config = dict(
    model='image classifier',
    horizontal_flip=True,
    targets=['main land cover'],
    arch='resmlp',
    norm_position='pre',
    activation='silu',
    mlp_ratio=4,
    parallel_block=False,
    inner_norm=False,
    muon_scale='original',
    steps=36300,
    warmup_steps=1080,
)
Rows from block 5 of a small image classifier, named by matrix and row number. Rows with one number belong to one neuron. Each number is 50 + 10 x the weight over its row's rms, rounded and kept within 0 to 99. All counts start at 0. After the name is the row's rms in percent of the matrix's.
After each neuron's rows are labels from the 100 images, of 14976, where the neuron reaches its highest value: "responds to" is what is common among them; "peak on" is the class under the peak. Only what is clearly more common there than usual is listed. The data: Sentinel-2 satellite tiles (TerraMesh). In brackets: how many of the 100.
# fc1: MLP up (model.blocks.5.mlp.fc1.weight, 1024x256), inputs 0-255
# fc2: MLP down (model.blocks.5.mlp.fc2.weight, 256x1024, transposed), outputs 0-255

fc1.637 030:50 50 50 50 93 50 50 50 50 49 29 50 79 50 50 50 50 39 50 50 50 70 31 50 43 33 50 50 50 67 30 50 44 50 52 50 50 73 50 50 50 50 50 50 50 50 50 50 50 50 50 50 50 50 50 50 50 50 27 50 50 63 50 50 50 50 50 31 50 50 43 50 50 50 16 47 50 72 50 50 50 50 49 50 50 50 50 48 50 50 50 42 41 50 90 69 50 50 45 50 50 50 50 50 50 50 50 34 50 50 64 50 50 50 50 50 50 47 53 50 76 50 50 50 50 58 50 42 42 50 50 50 50 50 50 50 50 50 50 50 45 50 50 50 66 50 50 35 50 50 50 50 50 50 50 50 50 50 01 99 34 50 50 50 52 50 50 50 50 50 75 72 50 50 50 50 50 50 50 56 50 50 50 50 50 26 87 50 50 50 50 50 84 50 50 40 50 31 50 50 69 50 50 50 50 50 50 50 50 42 44 50 50 79 68 50 70 50 80 41 50 50 50 50 50 50 50 50 50 50 50 50 50 50 50 50 50 50 50 50 50 50 50 50 50 50 50 50 43 50 62 50 50 50 50 50
fc2.637 031:50 28 50 50 50 50 40 42 50 50 50 50 33 69 97 50 50 50 46 50 50 28 50 50 77 50 50 50 67 50 50 56 50 50 50 50 50 50 62 50 50 50 50 50 50 53 50 50 50 50 50 65 50 50 50 50 50 50 50 74 50 50 44 50 50 50 50 50 43 50 55 84 50 50 50 50 50 50 50 59 50 50 50 05 50 50 50 80 50 50 50 66 50 50 50 50 50 50 50 72 50 44 50 50 50 50 50 50 44 50 50 50 47 50 28 50 59 50 50 50 50 50 15 50 72 50 50 81 30 50 37 50 50 42 50 50 50 50 50 64 50 50 50 50 50 50 50 50 59 50 55 50 50 52 50 45 39 30 50 50 50 50 50 25 50 50 49 42 50 50 86 50 50 50 42 50 50 50 50 33 60 44 50 76 43 35 50 50 50 49 31 36 47 30 50 50 33 50 31 50 50 50 38 50 43 50 50 68 50 61 54 55 50 50 38 50 23 08 50 50 50 50 45 55 50 38 50 50 50 42 50 46 50 50 50 57 50 50 50 50 60 75 59 50 50 50 51 50 46 60 50 50 50 50 50 63
responds to: snow or ice (45); main land cover: snow or ice (37)
peak on: snow or ice (37)

fc1.676 112:60 50 67 50 40 50 43 50 69 47 50 50 57 50 50 50 50 75 50 47 85 50 43 66 31 50 50 44 38 57 50 40 48 46 72 34 50 41 50 38 50 36 50 46 50 50 37 33 50 56 52 50 67 66 50 50 50 50 62 68 50 69 50 50 50 62 50 50 44 50 54 32 50 50 38 50 50 41 50 54 50 50 35 50 74 50 66 38 50 50 41 31 42 50 37 50 59 70 20 47 35 50 50 62 20 50 43 73 50 53 50 50 50 50 50 50 37 50 50 37 48 45 52 50 50 50 50 44 50 50 41 50 50 40 42 50 41 50 50 56 73 72 50 50 45 37 55 59 30 42 50 31 64 21 54 50 50 43 50 50 62 50 50 42 33 50 42 50 50 49 50 31 50 62 50 50 50 36 50 50 50 50 50 68 59 39 54 50 52 50 26 57 58 50 46 60 71 50 50 50 57 62 52 68 50 50 33 46 72 32 50 50 50 57 44 53 29 57 67 50 40 24 50 50 61 50 61 66 42 54 71 50 58 54 47 49 50 59 47 40 48 31 47 50 50 58 50 31 51 50 44 50 50 50 69 55
fc2.676 090:50 50 50 50 50 50 37 50 50 50 27 67 50 50 34 50 50 50 45 64 17 50 56 47 43 50 32 50 50 68 51 66 41 50 50 44 50 50 54 50 75 17 50 56 50 61 45 50 50 26 66 50 49 65 61 28 50 50 50 50 50 50 50 66 45 56 43 50 50 64 50 35 50 73 29 50 50 35 56 50 50 50 50 50 59 72 50 58 47 80 40 50 50 50 53 50 50 50 68 50 50 50 50 63 43 58 50 64 48 68 50 31 50 50 50 37 59 56 50 50 37 50 50 50 50 50 51 50 41 50 67 53 68 50 36 50 70 53 50 50 77 36 50 50 46 33 21 50 65 30 42 55 75 50 40 44 52 56 50 50 50 50 50 52 67 50 55 54 50 57 46 40 50 50 45 50 51 50 64 50 50 50 42 50 50 50 50 50 50 50 47 50 50 50 49 48 50 36 50 50 50 72 40 50 48 50 50 50 50 20 50 50 50 50 49 50 50 50 67 50 51 50 67 47 61 37 41 28 45 50 50 34 50 50 50 29 74 37 34 41 52 39 50 58 67 50 58 50 50 50 50 50 60 41 32 80
responds to: trees (91); main land cover: trees (68); built area (62); clouds (35)
peak on: trees (63)

fc1.403 120:50 56 22 57 50 50 79 50 30 44 38 57 64 46 50 50 50 50 48 50 50 74 35 61 50 65 37 50 50 50 50 23 50 50 48 48 38 35 32 47 50 59 64 50 15 39 69 50 52 47 55 41 50 50 50 73 50 40 60 50 50 50 50 64 50 51 50 29 47 48 50 50 50 71 58 50 30 50 50 29 26 35 50 61 50 64 50 20 56 50 71 50 63 56 56 50 40 58 50 68 50 50 73 72 55 68 50 50 50 50 50 47 79 50 50 50 50 50 50 50 50 46 50 66 38 54 51 50 50 64 55 50 40 50 50 52 65 38 50 75 50 63 50 41 61 50 38 69 50 56 36 50 50 56 46 41 50 50 46 50 50 50 56 71 28 50 40 46 46 69 38 53 60 50 50 36 53 50 50 50 50 58 60 42 45 50 44 50 50 35 50 50 48 39 57 50 50 50 50 50 44 50 46 50 38 79 54 60 50 50 44 27 50 50 23 50 50 50 67 50 39 50 50 50 38 68 42 67 50 50 50 50 49 43 50 54 50 50 33 50 50 37 49 52 50 50 50 50 32 49 50 50 52 50 50 46
fc2.403 111:50 38 50 50 50 50 28 36 50 50 50 50 48 50 58 56 76 39 50 34 34 33 69 76 58 31 65 50 50 50 50 50 64 41 41 50 50 33 67 50 44 58 50 50 56 39 50 43 56 50 32 43 42 61 72 66 61 62 50 50 47 68 55 34 50 41 50 50 55 38 50 50 48 80 55 42 72 44 50 62 50 50 50 27 50 35 64 64 50 50 52 55 38 33 74 59 38 38 58 42 71 62 38 61 50 31 57 64 50 32 50 42 55 50 43 50 42 50 50 45 70 61 50 50 53 61 31 44 42 34 73 64 49 49 52 62 50 50 56 50 52 37 50 50 69 50 52 50 53 50 49 50 48 50 50 35 59 39 50 39 50 51 29 59 51 39 55 50 64 43 50 41 50 50 23 50 32 51 55 50 50 34 38 50 50 50 50 50 50 50 41 67 59 50 50 35 61 26 60 50 50 44 50 39 65 50 50 50 50 56 46 63 46 60 66 68 50 38 49 48 66 60 60 50 50 50 55 34 53 50 50 50 50 50 50 34 50 34 50 50 50 41 50 35 62 46 50 50 28 37 50 60 50 50 48 50
responds to: snow or ice (57); main land cover: snow or ice (39)
peak on: snow or ice (39)

fc1.219 024:50 50 50 50 76 60 73 50 56 50 50 50 50 50 25 29 50 50 44 50 67 50 00 50 50 50 50 50 50 50 50 50 50 50 32 50 50 50 50 50 50 50 50 50 50 50 50 65 50 50 53 50 50 50 50 90 50 50 50 50 50 50 46 50 50 82 50 72 50 50 50 50 50 50 50 50 50 00 50 50 50 50 31 50 50 50 50 50 50 50 50 00 50 50 99 50 50 50 50 50 50 50 50 50 50 46 46 50 50 50 50 50 50 50 50 50 50 50 50 50 50 50 50 50 50 50 50 50 42 58 50 50 50 91 50 50 35 24 50 50 50 50 50 50 50 50 50 50 50 50 50 50 50 50 50 50 50 50 50 50 50 50 66 50 50 50 50 50 50 50 50 51 50 50 50 50 50 50 50 50 50 50 50 50 50 50 50 50 50 50 50 61 50 67 50 50 50 50 50 50 50 50 50 50 50 50 50 50 50 54 50 50 50 50 50 50 50 50 50 50 80 50 50 50 50 50 50 43 50 72 50 50 26 50 69 50 50 50 68 39 37 44 50 50 50 50 50 50 50 50 50 50 50 50 50 50
fc2.219 023:50 50 50 66 50 50 50 50 79 50 50 50 50 50 50 50 50 50 50 40 50 50 50 50 50 50 50 50 50 50 50 50 50 50 50 50 00 62 50 50 50 27 50 50 50 50 50 50 50 40 50 50 50 50 50 50 50 78 50 63 68 50 50 50 73 50 50 50 50 50 50 50 50 50 50 50 50 50 50 83 50 30 50 50 50 73 93 50 50 50 50 43 50 50 50 50 50 50 50 50 50 50 50 50 51 50 50 50 24 50 50 36 31 70 50 52 50 50 50 50 50 50 50 63 50 50 78 50 50 50 50 50 50 31 63 26 50 50 50 50 50 50 50 50 50 50 50 34 50 82 56 50 50 50 50 50 50 50 47 50 73 50 50 27 50 47 50 50 50 00 69 19 50 50 67 50 50 50 50 50 35 50 50 50 50 50 50 84 29 70 34 50 50 50 50 50 50 50 50 50 32 72 50 50 50 50 50 64 50 58 50 50 50 50 50 50 50 50 50 50 50 50 50 50 50 50 50 59 50 50 63 50 50 31 50 50 50 50 48 50 50 50 50 50 50 50 50 63 50 50 50 50 50 50 50 73
responds to: snow or ice (54); main land cover: snow or ice (39)
peak on: snow or ice (38)

fc1.292 098:50 50 50 68 23 50 50 50 50 32 50 50 50 35 34 61 57 50 50 70 50 52 50 50 50 50 61 50 50 62 20 67 50 50 50 41 31 49 47 50 30 55 68 50 46 50 50 50 50 50 25 50 50 52 50 50 50 50 61 63 55 50 45 50 83 50 76 61 41 57 50 50 50 54 50 50 60 65 50 24 43 50 50 57 50 50 50 41 69 35 30 67 50 70 53 66 50 67 56 50 41 34 50 50 50 50 52 50 50 58 50 57 82 68 50 60 72 52 56 50 50 64 64 47 50 50 50 32 50 36 29 50 50 50 48 51 50 39 33 44 34 50 51 45 48 50 50 35 50 50 74 58 50 51 50 47 50 43 50 55 61 50 50 50 39 48 40 50 41 50 50 65 50 50 51 50 50 50 54 50 55 50 50 48 27 67 25 77 50 50 62 76 50 69 36 50 50 52 56 43 50 50 58 50 63 50 50 50 50 50 43 46 50 50 50 50 36 50 50 50 50 50 54 61 68 50 52 78 51 47 50 50 50 50 50 50 50 44 68 68 44 34 67 33 50 70 50 54 50 50 50 56 34 49 34 50
fc2.292 093:50 67 50 74 50 50 60 50 55 47 50 58 50 51 50 50 50 50 43 52 65 50 50 50 42 47 50 50 50 45 50 59 43 44 50 50 25 37 59 52 58 43 26 55 74 74 50 68 50 50 71 52 50 50 60 45 50 50 50 60 50 57 49 50 50 50 50 48 62 53 59 50 37 57 50 50 61 50 49 50 50 50 33 50 50 63 50 50 22 84 50 50 27 50 50 50 50 50 50 39 50 33 53 51 39 50 36 50 43 50 50 28 66 50 50 50 50 50 39 50 50 50 28 50 50 56 48 44 38 48 59 48 50 50 39 50 50 50 39 60 32 50 50 50 50 37 73 75 54 39 50 45 57 50 73 25 51 72 40 68 34 53 65 50 50 50 45 50 37 28 39 50 35 64 50 50 50 51 29 50 47 50 45 50 50 50 57 50 51 38 42 50 51 51 72 50 66 52 50 50 50 37 50 36 51 34 50 65 35 50 63 42 36 59 50 41 50 21 42 48 50 50 50 39 56 50 37 51 67 51 25 50 49 54 50 67 56 41 50 50 67 63 54 50 69 50 25 50 50 78 50 50 50 50 50 64
responds to: snow or ice (81); main land cover: snow or ice (78)
peak on: snow or ice (78)

fc1.83 044:50 50 50 50 26 50 50 66 50 50 50 50 50 50 50 50 58 30 42 50 50 50 50 50 50 50 28 50 50 50 50 50 50 45 50 50 50 50 50 64 50 50 50 29 50 84 73 53 50 50 50 50 50 50 38 50 50 59 50 50 61 65 50 50 50 36 30 65 50 50 50 50 24 75 50 50 50 50 50 66 50 50 50 50 50 55 50 50 50 81 50 50 45 50 50 59 38 50 50 50 27 50 50 48 50 55 38 50 45 89 50 50 50 50 58 68 54 37 66 50 50 50 50 50 06 50 50 50 50 50 14 50 50 50 50 50 50 50 50 50 50 50 50 50 50 50 68 50 52 50 69 36 40 50 50 69 50 50 76 50 49 41 74 75 69 66 50 50 50 43 67 50 50 60 50 50 50 50 50 61 50 50 86 50 22 61 50 50 54 50 50 50 50 50 50 50 34 50 50 54 50 50 30 50 50 50 38 56 50 62 50 50 50 50 76 50 50 63 49 50 50 50 75 36 50 27 50 50 50 50 25 50 50 50 50 31 50 50 50 50 49 50 50 50 41 50 43 50 50 45 50 50 50 50 50 50
fc2.83 038:50 50 50 50 50 50 33 21 67 50 50 50 50 44 56 50 21 50 50 63 50 50 50 36 50 47 36 50 41 50 50 50 50 58 50 78 50 50 69 56 50 49 50 86 50 50 50 50 50 50 58 45 65 34 50 50 51 50 50 50 50 47 50 50 50 61 50 69 50 23 71 50 50 38 67 50 50 50 36 50 72 50 48 50 39 50 50 56 50 50 80 50 59 50 50 27 50 50 37 50 50 63 50 54 50 65 61 50 50 50 50 62 69 37 50 50 37 50 33 50 50 50 50 50 48 50 50 50 50 42 50 50 50 49 77 50 84 50 50 50 50 50 65 50 58 50 50 47 63 67 50 50 50 67 50 50 50 50 50 50 34 50 27 50 50 50 50 50 50 50 50 50 50 68 44 50 50 50 79 50 39 50 50 50 50 58 33 50 50 50 50 50 50 50 50 50 50 35 50 50 34 50 50 83 50 53 29 50 50 76 50 52 50 50 42 50 50 50 50 50 50 50 50 50 27 75 50 28 68 50 63 87 33 51 70 30 50 50 33 50 50 56 58 57 50 50 50 50 50 50 50 50 46 50 50 50
responds to: trees (88); main land cover: trees (45); clouds (37)
peak on: trees (48)

fc1.765 054:67 50 50 94 50 50 63 35 50 50 50 50 50 62 50 50 50 39 62 50 59 50 32 48 50 58 28 33 50 50 50 50 45 50 52 50 50 79 50 63 00 50 50 50 50 54 44 56 50 50 59 40 66 39 58 36 50 50 50 50 50 66 50 50 50 56 50 50 66 50 50 50 50 50 50 50 50 50 50 50 68 50 50 50 50 51 50 56 50 50 50 50 76 50 50 50 48 50 50 39 64 62 50 50 47 50 44 50 14 83 42 50 50 69 50 46 50 50 77 39 50 50 68 50 50 50 50 50 50 50 50 50 50 75 78 50 50 50 50 50 50 50 50 50 42 50 62 50 50 29 50 50 52 50 50 41 56 35 50 50 51 30 47 52 50 50 50 50 37 29 72 50 55 50 50 50 41 50 50 50 50 50 50 29 50 44 39 50 76 41 70 50 54 50 35 50 50 50 50 50 50 45 31 59 52 50 51 50 50 50 23 50 50 50 50 34 41 50 56 78 50 50 53 50 50 50 50 44 47 50 54 60 50 50 33 50 45 50 50 50 50 43 55 50 50 50 50 50 50 50 55 38 50 50 66 50
fc2.765 050:42 50 52 50 50 50 26 65 50 50 60 25 50 50 61 50 31 50 46 50 46 50 50 26 50 50 52 70 35 50 35 49 50 50 50 50 50 50 27 50 71 50 50 50 50 50 50 73 28 36 50 50 42 50 50 50 50 50 50 50 50 50 76 50 63 50 69 53 50 50 50 50 37 50 50 50 26 63 55 47 50 50 50 50 28 50 43 50 50 69 59 50 50 50 39 61 18 57 55 33 50 76 40 50 44 33 50 58 50 50 50 50 50 59 50 50 50 65 50 50 32 78 54 50 64 78 51 28 50 50 50 47 50 50 11 58 59 71 50 54 42 50 22 50 61 50 59 50 47 50 50 62 50 50 50 50 69 50 66 50 50 50 61 49 50 50 50 54 50 70 50 50 49 46 38 70 50 50 42 55 34 78 50 50 45 70 50 50 50 34 50 50 50 50 50 34 50 50 50 74 50 50 50 50 50 48 50 50 30 50 50 50 50 50 50 50 50 43 50 43 63 50 50 50 67 50 50 50 54 50 50 39 50 35 60 63 23 52 29 46 50 50 50 50 47 62 54 59 50 50 50 59 50 50 34 50
responds to: snow or ice (69); main land cover: snow or ice (67)
peak on: snow or ice (66)

fc1.624 118:37 60 52 50 50 40 61 37 82 61 50 38 50 50 66 49 50 50 46 51 50 50 34 50 41 37 50 50 29 50 50 30 62 46 50 50 69 50 61 66 60 51 19 60 32 56 50 50 52 53 50 57 87 50 50 54 36 40 67 50 39 64 32 33 50 78 54 42 50 20 46 50 50 50 50 50 50 50 57 31 58 49 50 50 35 50 73 32 50 44 53 50 50 68 50 50 72 50 39 62 50 50 32 50 53 50 47 50 50 74 52 50 59 40 50 68 79 64 37 50 50 53 46 42 50 63 50 62 38 50 50 59 47 42 50 50 50 50 39 66 55 50 50 39 50 50 50 50 41 43 18 56 42 50 53 55 54 50 50 50 37 68 50 50 65 62 40 65 65 50 46 55 50 50 49 50 50 54 60 50 38 50 65 31 37 50 35 50 50 50 62 25 31 35 50 50 57 50 56 69 50 50 50 54 50 50 50 50 59 53 55 59 50 50 50 50 50 50 46 50 34 51 50 39 56 64 55 55 52 32 50 59 50 56 43 50 66 50 66 50 49 50 50 50 37 64 40 48 50 35 50 50 48 48 50 38
fc2.624 124:50 51 49 50 30 50 50 64 50 41 31 42 45 39 14 62 50 50 48 55 64 50 50 28 44 50 50 56 50 62 57 67 50 50 40 59 49 50 66 50 50 47 68 38 60 61 23 76 50 50 51 50 50 50 37 38 77 71 50 25 50 64 59 38 78 50 50 34 68 50 66 50 33 24 50 55 62 61 51 53 50 29 52 50 77 50 50 33 50 58 50 54 40 55 50 49 40 50 50 50 50 52 32 41 50 45 50 51 33 50 68 57 52 50 54 50 37 58 29 50 45 50 50 50 50 38 50 45 64 50 34 50 50 50 20 53 50 50 37 42 59 62 47 50 50 55 50 50 49 57 45 50 50 21 52 61 50 50 54 48 42 30 50 42 43 34 50 45 75 50 37 50 72 62 54 50 50 47 50 51 50 42 50 62 50 63 36 48 50 43 42 59 76 60 58 50 49 55 38 50 50 50 50 50 50 67 50 50 50 50 39 37 50 58 58 57 50 50 50 50 50 48 50 50 50 50 50 70 52 55 52 50 51 48 63 39 50 40 50 42 31 50 41 42 62 50 65 52 39 50 54 52 56 67 55 41
responds to: snow or ice (43); main land cover: snow or ice (36)
peak on: snow or ice (36)

fc1.15 080:37 44 63 50 63 50 50 50 44 55 50 50 66 50 46 50 42 50 50 50 71 50 50 50 50 30 28 62 50 43 50 50 46 75 56 50 50 50 51 24 50 50 50 65 50 50 50 59 30 66 46 50 38 50 44 50 33 45 50 69 50 50 50 65 58 50 60 50 65 40 50 50 42 50 38 50 50 50 50 50 35 50 50 50 65 57 41 68 50 50 60 32 28 50 50 50 27 50 37 48 55 50 66 50 50 50 50 50 40 50 47 50 50 50 57 50 55 70 50 54 66 76 50 50 45 50 50 43 50 50 50 14 50 50 50 50 50 50 50 40 73 50 50 50 82 33 65 58 37 50 50 50 19 50 50 50 66 38 42 50 44 46 56 76 50 44 50 50 50 50 50 85 50 50 50 48 50 51 50 92 41 50 50 28 50 50 50 52 55 45 52 50 50 54 62 50 50 73 49 50 42 55 50 26 50 41 41 74 50 50 45 45 40 44 50 55 50 50 47 50 75 50 62 65 50 50 50 71 50 56 50 50 50 50 48 65 36 50 50 67 50 51 41 50 36 42 50 50 50 50 50 50 44 50 50 35
fc2.15 073:51 39 62 29 50 55 54 50 50 50 50 50 77 50 50 50 50 50 63 59 50 33 70 50 50 22 50 50 56 32 41 30 50 50 57 86 50 50 50 39 50 42 50 53 50 50 50 50 50 50 50 58 54 67 61 28 50 47 39 62 28 72 50 42 62 68 30 35 50 50 50 63 50 36 54 69 51 50 50 50 50 50 38 50 50 33 69 50 35 50 50 50 50 50 50 50 50 50 50 50 68 55 26 50 50 59 52 47 50 50 40 50 50 61 26 50 57 50 50 32 50 42 50 50 50 39 50 50 50 38 41 50 50 31 46 56 48 48 50 17 49 24 69 34 50 60 46 50 50 46 37 50 74 50 50 50 50 50 51 44 68 58 50 68 35 63 50 50 37 54 47 59 53 50 68 50 30 50 31 50 50 67 55 50 33 50 50 37 13 50 50 54 50 50 50 50 51 50 50 50 40 50 63 50 30 50 50 50 53 62 50 50 50 50 65 50 51 50 48 50 50 50 50 50 46 50 37 50 45 50 74 50 65 50 35 50 75 38 50 50 61 50 50 50 50 50 47 50 39 76 50 50 50 50 50 59
responds to: main land cover: water (31)
peak on: water (32)

fc1.98 123:42 50 38 70 46 58 24 58 63 70 50 50 30 67 44 50 18 28 47 50 72 50 54 50 50 50 48 50 50 32 75 50 50 48 50 65 50 50 50 32 50 51 69 39 48 32 69 42 50 50 68 44 50 34 50 43 60 50 45 50 36 50 33 26 50 52 50 81 53 67 50 52 38 50 50 42 46 60 62 41 50 59 40 50 33 50 43 56 50 63 51 53 54 55 47 76 50 50 50 34 50 50 50 50 45 53 50 29 50 60 50 43 61 50 50 50 56 63 50 50 50 62 40 48 54 50 55 33 50 58 50 59 46 50 50 50 50 50 50 20 72 62 50 51 49 60 50 50 68 43 45 50 36 59 61 50 45 50 50 46 44 50 49 62 43 73 50 55 50 40 41 55 50 65 50 50 55 44 62 50 47 46 50 50 58 50 59 50 65 50 40 60 50 38 50 48 59 50 29 45 18 50 40 50 39 50 50 38 52 57 50 33 49 44 50 48 40 36 50 37 50 44 50 50 31 44 41 50 60 50 61 66 53 50 29 52 50 50 71 47 50 50 71 47 35 52 47 50 62 48 50 50 56 61 50 76
fc2.98 114:50 64 76 58 50 50 68 21 50 43 50 58 45 36 65 58 50 68 88 56 50 50 20 50 50 35 50 61 55 50 58 50 37 50 50 50 19 46 50 66 50 43 50 38 67 52 50 55 50 42 38 41 34 50 73 50 50 50 45 49 59 73 31 50 57 37 42 50 58 63 50 43 52 42 50 43 70 50 50 50 50 46 59 50 50 49 36 50 50 45 69 59 50 50 54 41 50 36 50 55 50 52 29 50 43 39 60 60 78 50 50 49 50 33 73 50 39 50 50 50 50 42 36 35 27 50 53 50 45 50 39 69 40 65 61 66 41 52 64 67 39 64 50 73 50 49 48 63 50 50 50 50 35 48 48 57 59 55 50 60 50 50 58 50 51 46 37 49 55 50 50 60 50 39 64 50 43 50 40 38 37 50 50 47 50 47 45 36 50 60 50 49 56 51 39 45 55 68 40 50 50 50 50 38 50 48 67 50 50 41 61 50 45 50 50 39 67 50 50 50 54 43 62 53 55 67 61 54 30 50 43 50 33 67 79 47 52 50 55 50 40 50 50 51 50 50 60 38 41 64 50 50 50 34 50 52
responds to: snow or ice (48); main land cover: snow or ice (44)
peak on: snow or ice (44)

fc1.681 111:44 52 40 52 54 36 50 38 50 50 50 50 36 40 49 43 42 26 32 50 59 28 51 27 56 50 28 39 50 42 46 50 65 50 50 50 50 63 50 48 50 50 50 62 43 61 50 34 50 58 54 50 69 42 60 21 63 50 50 50 50 55 38 52 60 54 50 44 60 50 53 68 39 61 69 50 42 47 50 50 50 55 66 60 34 50 50 64 56 65 57 29 54 50 31 50 69 50 31 50 50 38 50 55 50 50 42 48 55 50 50 42 24 50 54 82 59 70 46 50 32 44 41 49 50 49 39 67 63 50 40 50 55 50 51 58 50 74 66 50 50 43 56 66 50 50 51 50 44 67 35 44 46 50 61 50 68 68 50 50 40 50 50 56 50 27 26 44 58 56 39 50 46 34 53 50 50 50 59 50 53 50 61 50 64 50 50 62 46 50 51 50 56 58 50 50 50 50 39 48 59 50 34 43 50 68 72 61 33 92 50 50 50 45 50 50 50 46 50 50 63 50 21 50 59 60 50 70 50 50 54 50 50 50 45 50 53 45 38 50 50 57 71 49 50 41 74 50 50 48 50 50 50 50 57 50
fc2.681 115:50 38 50 36 41 76 50 31 61 68 51 50 50 62 55 50 70 58 50 50 52 54 66 50 71 44 50 51 50 56 50 50 50 46 50 50 50 50 56 48 63 58 50 50 50 50 50 56 31 38 50 50 50 53 41 40 45 50 50 50 35 66 50 75 50 50 50 50 50 43 50 55 59 50 58 70 50 50 50 69 44 50 50 50 46 43 54 48 50 50 35 73 68 61 50 42 50 47 50 50 50 38 56 50 65 69 49 30 32 55 50 50 50 48 72 50 50 56 52 18 50 53 58 50 50 50 45 40 45 50 50 58 66 57 40 50 67 50 47 25 58 50 44 45 60 69 40 50 44 29 50 69 50 38 38 19 42 57 47 50 50 50 39 50 50 30 51 66 50 34 41 54 42 50 43 50 50 33 50 50 50 51 50 50 47 50 37 41 38 50 36 50 30 52 45 50 50 31 43 63 30 48 53 60 40 43 35 50 27 50 50 62 50 58 17 50 50 65 51 51 48 66 46 62 50 54 58 66 54 43 50 50 62 50 50 61 50 82 64 43 50 50 50 50 70 44 50 50 50 45 65 50 57 24 50 69
responds to: trees (91); main land cover: trees (69); clouds (34)
peak on: trees (69)

fc1.252 121:63 52 66 50 39 74 64 42 50 44 29 50 32 50 44 42 61 54 62 53 36 61 50 30 24 43 50 50 53 45 51 50 57 50 45 50 50 20 50 50 40 44 50 50 38 44 50 50 52 50 50 25 50 50 50 50 32 42 50 38 59 50 46 56 40 69 50 50 54 50 57 43 50 50 61 50 50 50 50 33 42 58 50 50 61 50 33 38 29 47 50 50 50 44 62 50 38 59 40 60 50 50 51 41 51 52 48 63 40 54 70 49 56 47 19 67 57 60 50 51 36 50 42 50 56 50 50 23 50 58 50 50 49 51 50 50 50 25 68 50 48 50 64 42 50 38 72 50 42 58 50 50 69 50 56 48 43 54 49 50 44 50 61 50 42 50 53 52 62 50 53 50 56 47 36 77 50 53 58 49 55 50 39 54 67 49 50 51 38 50 50 50 67 50 50 82 50 34 50 55 50 36 34 71 29 50 50 64 50 50 33 53 36 50 27 50 59 63 50 72 47 49 46 31 65 46 50 50 78 55 54 50 53 51 44 50 26 73 50 50 50 63 50 52 50 76 50 50 61 50 50 50 56 50 50 60
fc2.252 152:32 51 50 37 44 50 50 63 55 40 75 41 50 21 44 67 49 49 50 32 41 50 50 58 60 51 37 50 50 43 63 34 50 50 54 41 47 50 50 35 55 54 50 55 45 50 50 73 47 22 54 66 50 60 50 60 50 50 27 50 70 60 26 50 50 45 40 46 22 50 42 54 50 47 50 35 50 44 62 50 50 67 50 59 50 50 50 61 40 66 76 64 50 60 50 42 56 55 50 50 74 50 36 55 34 54 50 37 46 35 59 57 35 41 50 50 62 50 50 42 50 36 50 50 51 48 50 75 50 50 66 50 50 59 49 33 47 60 40 43 50 50 54 50 53 50 30 41 50 43 43 53 50 45 50 39 25 50 65 50 50 50 43 55 50 47 50 50 50 41 33 41 50 50 62 42 32 58 30 51 41 60 39 51 38 44 50 80 62 50 63 42 50 50 44 50 50 50 50 21 48 27 45 44 39 45 42 50 56 57 50 51 50 45 40 66 60 32 56 50 50 71 50 50 28 44 50 50 50 50 50 41 51 30 73 50 50 41 59 50 45 38 30 50 62 55 41 47 39 43 56 50 50 50 50 41
responds to: trees (94); main land cover: trees (60); clouds (55)
peak on: trees (44)